{
  "model": "audio captioner",
  "dataset": "synthesized solo parts of chorales (CocoChorales)",
  "train_examples": 39062,
  "n_mels": 40,
  "hop_length": 160,
  "input": "mfcc",
  "spec_augment": false,
  "win_length": 512,
  "tokenizer": "word",
  "vocab_size": 56,
  "encoder_arch": "wavenet",
  "encoder_norm": "batchnorm",
  "encoder_depths": [8],
  "encoder_kernel_size": 5,
  "encoder_stem": "single",
  "encoder_widths": [192],
  "fusion": "cross_attention",
  "label_smoothing": 0.05,
  "decoder_width": 256,
  "decoder_layers": 8,
  "decoder_norm": "layernorm",
  "decoder_norm_position": "pre",
  "decoder_activation": "geglu",
  "decoder_mlp_ratio": 4,
  "decoder_head_dim": 16,
  "decoder_fused_qkv": false,
  "decoder_bias": "all",
  "decoder_qk_norm": false,
  "decoder_parallel_block": false,
  "decoder_dropout": 0.05,
  "decoder_inner_norm": false,
  "decoder_positions": "rope",
  "decoder_cross_attention_every": 1,
  "decoder_tie_embeddings": false,
  "init": "kaiming_normal",
  "residual_init": "none",
  "optimizer": "soap",
  "beta2": 0.95,
  "lr": 0.0015,
  "beta1": 0.9,
  "shampoo_beta": 0.95,
  "eps": 1e-08,
  "precondition_frequency": 16,
  "max_precond_dim": 512,
  "one_sided": true,
  "adamw_lr_other_params": 0.0016,
  "steps": 6600,
  "batch_size": 128,
  "epochs": 21.6,
  "lr_schedule": "cosine",
  "final_lr_fraction": 0.05,
  "warmup_steps": 660,
  "weight_decay": 0.2,
  "adamw_weight_decay_other_params": 0
}
Rows from block 3 of the audio encoder of a small audio captioner, named by matrix and row number. Rows with one number belong to one channel. Each number is 500 + 40 x the weight over its row's rms, rounded and kept within 0 to 999. All counts start at 0. Numbers have three digits each.
After each channel's rows are labels from the 100 clips, of 14976, where the channel reaches its largest size: "loudest" is the band of the loudest frequency at the time of the peak; "strongest on" is what is common among them. Only what is clearly more common there than usual is listed. The data: synthesized solo parts of chorales (CocoChorales). In brackets: how many of the 100.
# filt: filter width-5 conv, dilation 8 (encoder.blocks.3.filt.weight, 192x192x5, each kernel summed), inputs 0-191
# gate: gate width-5 conv, dilation 8 (encoder.blocks.3.gate.weight, 192x192x5, each kernel summed), inputs 0-191
# out: residual pointwise conv (encoder.blocks.3.out.weight, 192x192x1, transposed), outputs 0-191

filt.51:447434450512474517542531512527544480494484548456469481554513547511438473551580550543534457505528551422522531487497459587504527547441555476496522524558517575459481517507502468442516506519473488553549542568482445510525479564509460385558478476414480435476586545478531506574547445438551459427492496496506535543482529450515519492529533465522518481556506477506554540480508494444538516529512568443461479459495520544486490545503473409559520518434553494494523490499522429468504554488502507495518594508457536442507436463479503602544430517559493527507481470508522526508482475494479479531
gate.51:519460510491474484453541499528477553521475511503481518526521479549515469530490508491547515473529498448543548574536455523529523530406563463507511497454535559451481544506500492439526528576479507611536534479528489490493431589499459441491497439491477527510494471535499470570606497498535468499575563562578488523515530552551554565526520452511492543481517506491563527488505455447462559533469592452507543453529492632485506450470459516509504485480493495544444449466534529526509518542543530522495503483437444490481419486502509621461533451542503472522482496499508515533477562523500515601
out.51:490559528491444513455551528378469523478486583501468533531483506492457509550524544464477554555439499454505547518493532537511545500484483587477508471468488500487546488537448447432514475566590477475552558572501535439515377491484422499456462496501445508583510595554550543514535514541517505507530513466536475520532451475534441408543543521520489521415469525483515441528527491541489527471502558447523453548479556494412520508511518456456486466513471569549446437419582444486495519499452499498469477531507481501495495492536566479496487526518480508469496508556515528526517526518447519510
loudest: 250 to 500 Hz (75)
strongest on: note G#4 (38); horn (32)

filt.115:510514505569492543428493485581558536435565503490531444536557494467490523467563529524463502467461493440491498502530565488495490483546452613464552472466508507475412474520496559422474527429486465467500433463486466523491508586482510501522501548451425514516458458565488505456495519487489492434470459534470511518489511513512515552478500423491488450552437462535446452510539491513480499496488543544492440481456470489533514451557479447480480506438449483579516529535516612455510449527487506499460511413520515509468516418537474466468486505473468425437504532388496467493480551409483534517
gate.115:455551436490468521554545490559551528463412526498475485438533472510498429494478489529476545558541440462527495435482450552569453549476487536521550466571511420562449469503464490508494528519438537528526495491424524504573489492502473536461540491499522503476525580490411553469480506441543506497420541520514492504526544413472526472484425500492473549520582437488470584476535521512559558552480555441417465502449510492461453553511463545508560482553490544468514445432550463491492465511469460477546521487534541491495512548526526508473515462518476534496429462539528453474522447476521476418
out.115:479462572622541464501521513474503459441499534484486561478478447560482472465482545498538527510513512514547448499493467445503434518498556483494495467469496442444489478535497483533442445549493472475560492540488499511473516433419435553533453520564494468460482541552547522503503492505466527481464530504599447491456520494405483384478550445461596522508478531539578433532504512506556532522560495571480421502477482518416522581455520436505546515486493455503479491509512586509485537520488464451459500512503559501529490459515464534509518503398472485537458524432521484474485461454539481471
loudest: 500 to 1000 Hz (56)
strongest on: violin (35); note C#5 (34)

filt.146:491517486512488501533520454516445503489520518505578491485530559581490521461524463493481483493504450585494532522409500461449494435523439501527458480502531507493532467498526485481416480518529536449490476500547484572544513453437557464525524478489451431493478491567498440489493483385501450500516506543435466524466491509538416476493515534591508464436445483565474613469426520471498495478531463470512457549582492434576545525514522483427566509494536492505561434558518525517523496529470555514429530489528468497486484534507498473580498558403532440572536497507475514429509452492491495511
gate.146:485497491510458497511531527518507502570504459445481513481404443426533473532465509504537504532520513532524509508516572503505543537477492436477474487515493529527503538488436490483533561452500457498524529462496481515447437505557503527445497547450532541498494494458494524517490571506504501548498487559591537515549532589496530540407470435406555506547458527508536437497487405502516568492433525474480594496513545554464467509450457528532484496450477508488401563555512498567430476497583407540569453502512479554505460464460425487461457421544560466482532513481499496506537564490500475517
out.146:544538479441572451482467480510471520470578483493456539453524578502463576507548446449520473486450476512494461450519422444521441468544468484508529446529550553551545491501515491435533496553520459519428477463435475531463511498496539528551487492565471474458491504457594522579525539506429436515478423455465550481483449453453495526466495480561489452532551547502454527523469444505529491462529590528557544542488535487492515560470468440470511453502496482544537577512497514520549476482504572519532424533446442584493474495551528491472485530517560457517495542462560478492533441569475464512
loudest: 500 to 1000 Hz (56)
strongest on: violin (77); note D5 (59); note E5 (25)

filt.47:525484516575478495500467451483487448496507454465516473571479536490436496502472456490512483505435522438443456508561467461492499611508538593487512469436510437497522521500482394510503489538515531545513484539452500547492517453438516417474513532537545492499553511469430484445464483499564521498412484547480460487424484464429539465561478532469571527488510464483568527459571497538420540533455452599463492473454487431538438547543511452474544485557535510503538460489474441461520546499464478498485567535546486511520501528496443470522510558504477483464477479453567520446490462480538586517
gate.47:536531521512477511526517516465456478454496448527478579466504556488453447473465429489479499416502528435469446538484450476430569538553457526475570464416509483471545530464516491459527471499546466520395438448512394561494519529467434507476509493466455565453526524468497524500495555600474502522486469520507468451498486443528471488538471531458512496474466446499561488508463496554476432506502442485554482434564521509567520595525464444578479510517502505492456498516424436497510503500554505492562465550460471516522457487510466526515427563501469501475558423467528556505498506424486542514
out.47:485539521450500560515527565456468475470517535503583500515476485515436488551519466525489488440454548420463548513421476510479501555480496502536570545542447557477459520439521535530388522501602494554465493509513500543534468553411483538487503528583508524490448478520444486550471461513550512473498450455550532473490533522575466502517460520505500484501521510451516537531413448546437538501463541445531493547529551500488521503467493464564441450532469518491504482523464487518427501564427574482519544574501434537485472585537501494469509482542486440436479480435439480520445542496516516429
loudest: 1000 to 2000 Hz (38)
strongest on: oboe (62); note B4 (32); note A#4 (32); note G#4 (27)

filt.42:517465529487496512449498384485515554518479517447502528476497499497497473544540461521518530414511490452484511539441495519437475527534471457488474519564557474451531508521529560480534527536559448454467471536539453530480490539440469472477464477453454557411468525518583513457536510496495506490518508504493517499535498526516469539512570555467510536473409517507469510453483482474489474519552479498582556424550486575578531459532443490547488507459546448389462547524500520496480515486589512523476457452453480549452498508506507467454571563480488580551495454574417457405470501493558533538
gate.42:519534528476467493474439536482556533541477456524413427429521491542488503564504442484488502504518528508483437539491393522449561550477472527488468541492519457468496535540492547476511450544535496484485574494505464508449465489484471582502475421517465474473486530480501486529509476526526459556522503478475463410573526534453582518540518456454471535497492514453509435549555521431510509441540471485533519439558542509504496446443403488588429528466490465475452482566395535500513586568492512502520479531445520569461449481514494492488529532531505539482497462541482478493526621487493473514
out.42:521494503574512464496540581478521525505561462419465499514495497488487518423492487407501494494501489478496523482538463440548579472506519527505479465499426512458450480535501561565594536463495438433541494514543486523509540525527493430507415510573523483488567459483545417413541506494515566473514448459493499541450521509540491481531521546502505577542524573531468483481484474455474472491495502422486544549524501489491508453522516526507492512475494583493553447479453528456517552532442494465428516461462515472475423502542498508495523573521535457416540483489430550481441580530503570413
loudest: 500 to 1000 Hz (57)
strongest on: note F5 (50); note G5 (40); flute (35); oboe (26)

filt.172:443526481523499521519522475531459474452498499464513492489581460500493524520450553544515528522536455505507521430536586469469466419464528503539497529518465469499487511496494480506490539524504479476503526495455578454515528456549589477498532540494563476424561477510501428430501501412502477453486468498540507489536444502509417444516544508543533524455506533478480492422513541540483568577512572468427531543507535488448524500583564479466500565472436529496564544480523481499519447436536449557472473466512550453459505471506483482463556453445583471507453553519511437434569412570490545543
gate.172:443517420547463540468532539481492523533441484411493554558528447555548492509480542548479474534527487447556477509423513560523488491533507496572502483468559433554510470565469540471523493465499504558501449498506469477573534535501525471485485496457522509550470575477427530549541503454477466458500507504482540491546558475542556439491527446514568528579509550475508439536550477525585437508518533550428465491432507527391521499462490566472522526490520567432457522497571459491493489460520470458470541485488551460507505477526507463523465451538485467572487490572534559530458437462505561454
out.172:448506500490530574466567501502459494537444438443538527602494516514510437501481478536515495531521523555511503508529506457449562470481448458492381475485485516567437485453471514525443470518497441427542513445516548503553485482567522460470450539488542452557501527527503523555480524487495487437533493489426547520537496512500553520506511595587461511535487500453466481490471462475580472520472499456476516591442472482508513547502571490508538445417528476528505587498519507482566504475516484478428459514556495451538471428435523511444540552514510561461509575425502520513509455458447508463
loudest: 500 to 1000 Hz (54)
strongest on: violin (53); note C#5 (29); note C5 (27); note D#5 (25)

filt.20:548619562519442550529487542513513525519452500580561436464511489510565510528449431588489467463502531463477510487543460526494534540481538480521458472527450513506470555470484499498452424527554480508447544513540474429539487417524503550486513480562484509407481469511528537488510455522475581498481462530483461472554535507473575473459502520549482579500574484440531516541558566483507524484524492507455531545410506503442499562491469501498478570477471452501480566493440492513498521517486425492448464573502512578481527488514517474427476487513517497459484469589449476401534504493491459452
gate.20:500551564505490501587457516430491531504460457516518543470520481558489474509475429566492461492463511508518531492499437480521509502450454532550430486513495524585555497552458516530520419567584495496448497452487589476457553462530447533451505474535464514469541458524504475571458422536486530550464510494494458507511526463507591494477537493499458526451513518479477542464530583502505520492504492437484518492517472489533487586481485523606544558472462495521587513454505476491532571487464488479550491579508496508536423503501583490534500528539584495462422482534471428479589537487536432505
out.20:501499546505476437510439464451486509564434407548532501518489514433443522538487497502511475517494474466454546532462500510501569510445442526505427534459480564504469581467479505515543481540411573578470432478510546509452468437499462508457531524526545522500560531485460534486478498437507508480519495484480400483584458468511527485494531510489444502523478565491493525504488502496538623519501446528439553461514502458494492546496435512528557479568482535500521552456521497503572505573490532492540549478452536474458481494489425527578483586540495478577598502433497539518517463448511475527
loudest: 1000 to 2000 Hz (46)
strongest on: note G#5 (69); note F#5 (45); flute (45); note G5 (28)

filt.123:505560531491436555519420525546520499504455483485421454453553482454499516527464458523498464542438532494544450488563511484466490514435484537551521507463523451515458527409491468461496416522448523512444496499522513474535507517491538532459552505503543469529544489525480518445501513496436539480430504466576544515492536432503557536487433399423533562590552490428488404532526528538494498536508498608442525472489517489509465456576483504487468498474464470558522556439515521452522499517464485465520498566481500541555543472480489514489499487473468532445485418543590530538422490484498473449
gate.123:433496496556563483530511506516447540580542592567523489586491526529485517477519530469505531538555485510447513508492567506449508491520497501472459494473435543492513561538432565451468451492557430522548505524544512420441502439530506516421501541513520525485506505485544454493546502492540456440478468416514527493574493565573579519447550473504569530513506559489546438486575511466521526480482519479565535388496523561510524513488500495519475572414462552464464525499511495570530519553451472404470458479480508466486490486502484502465500510516537527475461442544435502493479565474464526542
out.123:507402496502431509453493461542485483511531467488499505509450486493486459497469409534520468639475478474520449494452531493493510484538557534478522549510518525431537499467497452493461437561523543484470535468502543499519499478462448467535501537532473522614558463486461457431491493483493462430529481460539440476500507529561527413512491513504538476550481526452530523605582580482515528541458509499494552550499522486547440546567453477484540573517462547511556521524507486432461463527598496501424501494456515541497419524460528580516511471469484471486535421516529521505458479465547527494
loudest: 500 to 1000 Hz (53)
strongest on: trombone (72); note D4 (39); note E4 (35); note F4 (32)

filt.112:545489502504518437493461496478550420460486537504541490465518563546481475515584494542424453514445543504454497506524459524512485487498472477517447519602493485449480499475548460460434484525495524475503497467498471481441530506449468533584480466515432487521447548516486591508439428502450430472459425432477447460466509436530506491501476482534503505571470531568415557533510549517477478446583481496505467554465507462566534530495516482506515493472544476575542498509548528476541497537473540446436603527475537517406529536526583435536478542507436477483512444505482469520470486469482514425
gate.112:518556527495479557461529499531517451520512463485526464483433487456578525577477454542526463462438525473547539494540509570534519493377484471500431494555518539454513504562430546555527515484521516501543472426542509521515513516522452506514516474585536558480425485504529517554534459451505583508498460581510542551512505519467541443474496527527549562570547477519480515466596523545444485419443446500471531539476521464454428490483499487499498497473471489571486522529477482490521543551465484530499487473492522586491427456478514473470488451589427447482484528464506459434538505529520425543
out.112:543486519488474415468433479561568495443541502562496485514475488522479501558505467508507505492525520481504489504491537554500510587505485515519547528484510514485569514474497505513508466434523488514471530517461563460474543518527423465556526490532449476512524453520545550517529503438469436441429505494505489499541432467508524547578608465595511430524524520458543453458545541556487446516460469486470522528462515562415494456515478494488461539536498589483569570505464489474516498536505562477473532464571527542493563507481554518571503424575562466459525416536565485478509496478484520609
loudest: 250 to 500 Hz (81)
strongest on: clarinet (95); note D#4 (39); note F#4 (25)