Rows from block 5 of the text decoder of a small audio captioner, named by matrix and row number. Rows with one number belong to one neuron. Each number is 128 + 32 x the weight over its row's rms, rounded and kept within 0 to 255. All counts start at 0. Numbers have three digits each. After the name is the row's rms in percent of the matrix's.
After each neuron's rows are labels from the 100 texts, of 14976, where the neuron reaches its largest size: "fires on" is the input token at the peak. Only what is clearly more common there than usual is listed. The data: synthesized solo parts of chorales (CocoChorales). In brackets: how many of the 100.
# gate: MLP gate (decoder.blocks.5.mlp.gate.weight, 1024x256), inputs 0-85
# fc1: MLP up (decoder.blocks.5.mlp.fc1.weight, 1024x256), inputs 0-85
# fc2: MLP down (decoder.blocks.5.mlp.fc2.weight, 256x1024, transposed), outputs 0-85

gate.279 100:151099141133140104104069138150158094170065097130201060124117139136130164146104140121151141138073193096089111145181111094137089196130057149116112085095102126167107131079126107135186125182110189120149124185125093144134077110151098068142115133187130152176138111
fc1.279 104:150124080119162183140143144156110111132119137127139074159110086137129124116100132193138191135168031172050172151149079114065083114099139095082078102115175112150112148103130103150121103144123160147101198140114117112138127070169107077137088107116087106170147150
fc2.279 103:076126161159097132116133208169102187150065085117176125173111123162171072190168136099126070168121116123098159149144135114165149145165104191094083179148191127119098113129159176121160180115112112149147105035192134119132126154160096114120083118116128095124124094
fires on: "g5" (48); ":" (44)

gate.670 095:163210136121148141136128109151138134107103129143128162106133117145132127107097113109107057184121159095111074132177136117105045122100125130095143130180109135123126137094146116122137186107125140129117187099125089108107181096174138154186145148157131122129133093
fc1.670 102:147089076149200132113081136126111097162073130132123131139087118100097114136177115127096154129148085104154121138106136118124104131149094124134123160129113206128070104117176187119122059183125106135198166115141126110084119146097094101108100108179185152124148111
fc2.670 098:165138166131151161070112151100169128123151074136087156166155106119088108155167177167069125145128126148173074137128092091092115118072146135131125099127075177141101069146140129143114163164103157127104141106076094137122121127201147098134135127092112108134083117
fires on: "b3" (58); "3" (24)

gate.726 104:130104150160151140128142177122173167100118138107060062081145108094079210119151134087109061215130085196091138151164093192123116115153132134051137136110115113159135113121137125138106134147137080163102153187143135139090091100163117190167165109159127117123132142
fc1.726 105:152111158098120085138112136107097106146124126140108173141104106146152125149118156168152148055122113122097156128073125086112109082110106228086093109106165136086159171104124158155152083154135127133130113066176156112078113108180130136148139116150137111106178129
fc2.726 111:175137151108134073121064076089130084141080138086194175077108169052076129075133153144135068144134118102154111197129158069106157172130129140163072106119105093113113134097113103146162093091137125087142106136148133153149104121133130044083139121149131159158146132
fires on: "#" (100)

gate.708 105:135079148104141078152107154096137145134137158143110124092123083165203082160120132182099144069147088126155102112126122165128119161101130145166108043149115091190103127082153134151120155110117126083120168154053168153132164130157134181155183108086154140085183172
fc1.708 115:138110154107140066163102131116133171119108110205104110073114100141193124157168123136100142066144084153164112116114143098142134137123111136162075117131134082112109131059151087165141128116138158088109125086128117146113158137153082068164190094130121146139211206
fc2.708 111:135117115119095179139170120131158093079094136143112118117135083136240104143114151121044091109129082126168144083150122140169117150131140098097120087147190087141141116096182155120106137103159110155146142150116101141124148096111115140143173109110102099104202143
fires on: "g5" (64); "5" (29)

gate.174 091:131153115198130139151172125055131184081142116133121108064141102154112127217147149161094119127149103111166115142156135168060070076093123137121086183141150089102163102119132092085135133156165172093129099118098077105143125105099131152141166124136094132144169155
fc1.174 087:110168124172163153096144155152192089136118117125090087146096139147115162099126162160132107096091092163153112095137131186128153109079199175098184109136113126141097141086111081069091115147131089147100128132132127128145130145093154109152129167153059155096111166
fc2.174 084:117119121089119218081091164161126153126168106198130132178131129184194118181137091100131162128127192168147119139171142104177147122140112103099148116141110120130139103144120147137172104147131021164120131103139104085146105096159105133117120166054104130124151123
fires on: "#" (96)

gate.182 095:126163129085152113124064116150111102117123184140097085141109133143154146112062128108069093162132095124140135126111118118180099128147098094162094157166067161151130162134154135126145097136147140121115195165138149153114127155194085144126159129115126133156086068
fc1.182 099:108082087154123138148110142137129133096159086145149174201123104070140124191118121139122149204137103100106152132139161117129087124146123150098100119087171108166162182158112111081117084104125097169153142090136100067133152162144137091131152108169172156121131146
fc2.182 098:173128148117135096078099148083130149132133125069186160133102193117122166122163145070125160073167146165120086148116172136134129049120170082149132098141094151128110091165145114101126093164133205095092130111132116098216129117157138155114106185122126067122160149
fires on: "b3" (35); "e3" (15); "f3" (11)

gate.169 103:113130113122145137151140122172120156192143028071126121083074087116146158097072168153166202138093081098102175118133086167140157184108121143154097164157130099164154111093172089144141168148118154162116105122161111142082102131157109142149124098136093120112089074
fc1.169 115:134113119137119108152159086099163129082108158168074146141179138169121161095099098111117102156168181143143130097092133102108140092156103187138159132115091185095143142158101131135099135107136083080159129101112168138132183136108166156106159135138122159127107151
fc2.169 112:146130095106116080138085171086170154046169134139112135102206136147085137163141082123138121047116116140193085112127139136109075102119128094121176079106116089129128108129109082176111105106115079061144151131148101106141107156112155122126183144106131131135160172
fires on: "g5" (61); ":" (22); "5" (16)

gate.253 095:134086124114130140090122102132139140111134055118133110141104126086095102163102113139141171128146226123156089075134174068115172115084115114144155167156139099120174118112115119140056151150111076116094138117123110097153128125164123100099121161193153107116165139
fc1.253 106:092148112119148151121099148107168148134130148171156128146120139136146174068129084094131135099111145125144093073158092085106077135172191101131103095133148091118150127135121130155136174121142078095089167104128156142186113128230123110117084165160136098097115133
fc2.253 096:065135180188140163144152129167162099230112159099093161120130151194071135115116116083088100108117118161096147124089112107163144172201075168136161137174165126119122135144079155088129134181128056136071158109133141086117146090160092116132126145099164105144122112
fires on: "b3" (21); "3" (15); "4" (15); "g3" (9)

gate.591 106:127111122151074151150151130111115125097171065086100151117133200134119132091114138119138168144045050116106175125153134101093105102084146150174117128146127125096155128200067117116210105136129140103118133077100112105146127113100112059181113115078152105111156115
fc1.591 097:146136104118144157148150179130120150164101078095108125099126193151120108112098116138157176122134126135111117202132177057135109083104103172141155156145155184084145077108085122100164126113155115122178120162111140099144097098162155106099097102123164135128199124
fc2.591 092:160113146136095113100135106192080135119095088163068173144130121106103072084149135170135080131167172170097153148118126088126145159155124143170110101155146108178121102105128059137155140134120119095135100089095165145091130134094124157135094129124176088132121100
fires on: "#" (100)

gate.82 111:146148094139124140132147139154167110149112117134106071100135087081170118162119107130105121157091133107118044161131092184167092088171113054067175107183074178163115115173116157103050144134152109158115154124128138095130144161122126177126137176098148158141180152
fc1.82 107:133131173128146159173153167142128148130199163159083108059146123128090194151125069038132081129158095177160116148140109195164123195068156177132113172174132141130088138134188092096134157103177102094114129146135138096154125110135136193104109152083137150161118153
fc2.82 105:118135141125161141066107090084146166155104176140127117148088095160118145166109119122140164089158105122158172130121073138073083137121154117123142088160162164141145116152102111139102086137081114149088141086086125110176100136109071184153112140050097160101166119
fires on: "#" (100)

gate.211 094:120124120102116114133180114171154113098192145117136169094132128101108105164077116161075080148149074158102128158060055081125128137121144124130152109144101119100136148092108103095140108133150092114170116188115151154163148201045154127153088193151150097097174136
fc1.211 096:132082060120142168121110073195137088153101117122157151106070162171090098132195129132130133146161064093173142140098091134208083106118089096152122146127123174137116140107056176139131106133134184176110166173154163127171149166103165102185103118113129132081135104
fc2.211 095:187147144116146077136170170182152115094171142138082160060134147125103143151099118109096147175131098122125097126142110093109107165153125068137148121189106161133110179131121112163131098109121078129142099149133158166163092080161121137157155080104130096141180137
fires on: "b3" (9); "3" (7)

gate.137 091:127136099142160074181152144117101122053141208132090100151123148147140130187143173078132138144149123144105156096187136121129075143099130114091110100120123068162114099086162091117104084131202100140094086191167108124131116161082131143128141132125152121111155200
fc1.137 097:166096117093157074144097134103119125132186085142152144128110121148149206151137073156162136124120143105143091093201139053077121086110098132131134176112140142124160110124107103080127133150132201140139199137128146190095162133065122102196139206163107165078165110
fc2.137 093:129139159120159166107066122134131146126202150157080108176129096112162118122139166090076155150097132068123112118129089138203128132143144112127113161125147139166118125049097114167146094039141083178128151072189084150170119092139091135150163187096090136136129114
fires on: "b3" (69); "f5" (10); "f4" (7)

gate.163 090:162089187126113141178115128133105126147106096137159144129176135177139109133079107132185198198134118187152161081137104103128117085147147116137151071124141100158097089137161123185111169152168066106084143112101096123139102141122146121116160156124169115106147146
fc1.163 096:123132124154121150082152101127120113117151149132086058118078112125116117074171120182128100125143089104172122096153155145089080168160094139133105160175172163178182128134100140122152133144080147126099178100148182153116151114147151113145098105119133122184106151
fc2.163 094:185066095116149073136144081158141125171213092134113128199146161130120128120119145165122135136109109136109144168125136161100151120121156127153089078153178114060113053159130118138132142085153068152125153167119179137098158120109159120146132119118138149162156154
fires on: ":" (86); "g4" (9)

gate.733 098:139129164126144154115145149135102075138129090110152080119136117139145146111099080141149133097079181127139129152082141100147147155116159131167115119133159093110137097140171085160127127173143195144178170150122172108107128084092128088099131159158136181146140137
fc1.733 099:171107111154126169126112156136154128167141147116165110070141159139067137184081162113092109130149153167136135165132076163166116144148126183125125153083091139108138105062138107108130130058183153152071097196151105156134160142080177134182140126151122123143097133
fc2.733 096:122131149135126119137121144074126104146140128150157144119113087137095126153160134083059122124153163132137100146117105150080141121108165146143108117145108123100116089126199155132124108147118123090119101139117129146059166136146144104127119174138122149134191126
fires on: "#" (100)

gate.614 104:117084123142119153099153100130121125122132135190165145092130107130070109132116161121142185059140103111104167124107131112205100145149109115145168178165170067115126091093205110109117143080060123122086141155150146119114137116122162130086175137130129120111131137
fc1.614 101:204082153172135149126126137115148084142140164187138136092080060095124115120121114100137112066176068150118146159143147095129082108175117123124117110145095175083127129158118087129166170083122118131160188134109131172123125104161221123117172180103043151137010084
fc2.614 094:119105113189139130168131099160090154190144182166107186140176074174127169123145145126160123115083128108099138098055156097109112055095167107142115138160138097118105103130088086083135093068151042158171159120149163151108196095169089097137138106130168095138163128
fires on: ":" (93)

gate.455 093:096109160141137139112111137148134127125082160084102141113139066104053098125151143092101098148148109124082094127104112133121124140193085113060058133133088088188144142126128186118142122175120138108156186086104148163100088138102086080188114138120122128148161095
fc1.455 094:117114111157133109148137122103070126122117158155147157172150124105143080100128141117107107103156139166107097149144094164083091105162085086107141203195150103143131102097173148052119143156109093110207135096051138130110161138139136148121078130112144110072134041
fc2.455 098:108112126150144110137155119150117135110069058118135128139121091165152160155105125115051137129139164161124104133107111157138161135113167130128095106134154174158110133128141098172138158161103211122158175162151109092084197134109128106143128109068171112111155075
fires on: "b3" (30); ":" (28); "d3" (20); "3" (16)

gate.18 097:143076167086103117164132101116084174142116084155138191120139157148173152140151062135157112129145086087101128090084157084072127065133139137140119103128132091100114110128112185149139114141138143082194145128179170090131071142119103122121114104117146094146133134
fc1.18 103:102134129123115107156159191117155175122133098140098137088128119127167167108075144176089131077014090116110118083111139148155116132120098100137178139167106064174099123168190093121109179117168139095096130087159147038106137129166125102097154069126122118126185179
fc2.18 110:224132097150089186135125120158119157109050077136123098166150092057104093084111206134083115131156093132156147069133095149123098117130068142138109105136166120132137091126161104156115173094121156175136177111136174215117099124124131102102163130106122178079135147
fires on: "g5" (40); "5" (23); "e5" (13); "4" (13)

gate.547 098:140115116130101103213140097157148127177225130113117075070110114160081072137188061179141080135142079102147172070158077109115074139131156098138111079088139156113145075153090061131152060136180166142176129119148148119120171114118172156111093109139103112093096117
fc1.547 104:128127177095157113188157132183093122169157137134099065164082134085129143089128168146139174136183096105145095114154139173136142061112102087079089136125147102062120087090142094132158068109056141148134143145171113107080091173138160203085138132147098119086102122
fc2.547 106:148126098098118164133069092111110119124117138128119055162151180110112138096116199123110098116115139154165142104174109155160108132131124148122145095140120115122188119123148116152135101146098139138069122139125098134153094140135087151125115174108194134093144148
fires on: "b3" (52); "3" (27); "a3" (9)

gate.165 110:131170117161102119138117166145154112138077074070111134140057093077173152135129156178145147170092042116083163148117127098134138173102160126147049151116144089109113161114135133108112117157115125115124169142111103129098118129151073101178179094179112163135145115
fc1.165 116:141108100145081135110105111125145109102187128139151131203178136168121109133109106082174111149109142116185106132107174103137133081136158167123183109109120126094143101170086165064160138099167103133213078145116101062166115177082164089152096173142138159120106148
fc2.165 124:082126141108094112125152126118123143034151140143036154178149131161073116184126101157129126101127098124143118124099116104145115055086079158136196084151122118139116145171081091176144125149122119155118127148153151102129143070130156146116172172106143156135126156
fires on: "g5" (46); ":" (45)

gate.676 102:115073126076143107160123059104095138100155097093143146120153101097089123088114157122113134107089114080054128133131159150088121134067107134060139168125160106172162134139152161157202128172033100154098133103112140055157145120112146146144145141132115175177147153
fc1.676 105:141198140122137122103175171145151185098122127113157127152169091099114148134168145117124159122169090154109104097121084114124154139165160073109104149121144134127179104135121158114103082203163133097160063110160155165077140096121152130112163126117147151114106112
fc2.676 106:112182114155124115113117113143144130165152113100112136066041134094092169103117091114098105150114061130142121137154118169086141124085124128086109193136082130118149143172135131138125135110127084138137120174183150177141064133077194156091153100096149170164105104
fires on: ":" (55); "4" (33)

gate.405 090:108115074113089052185145132114096119072144086128119126141094127102221140132082173132072134138146097143135100115161094148102153175149104181140143123101129102177117180172203150146136121105167113162112119158132151127124114109097147131073192078149045105147124091
fc1.405 093:151099085048129123087136137117118172190124144165127160124154161124095102136136156172144159104128152116126151090096169099166134117163125073142144135148155060106105112163143057147201177097182147128156114131146125041126115119125066129182056140124209118152153144
fc2.405 092:135105188121132124061162102156033170142101226128152138158154115160128086123084135141203127126127127106099118125103108171139084125093110104158127084128101146101104178081102140111126114128109171136087201109073106087119167148119118144185135164128085075091082116
fires on: ":" (69); "5" (29)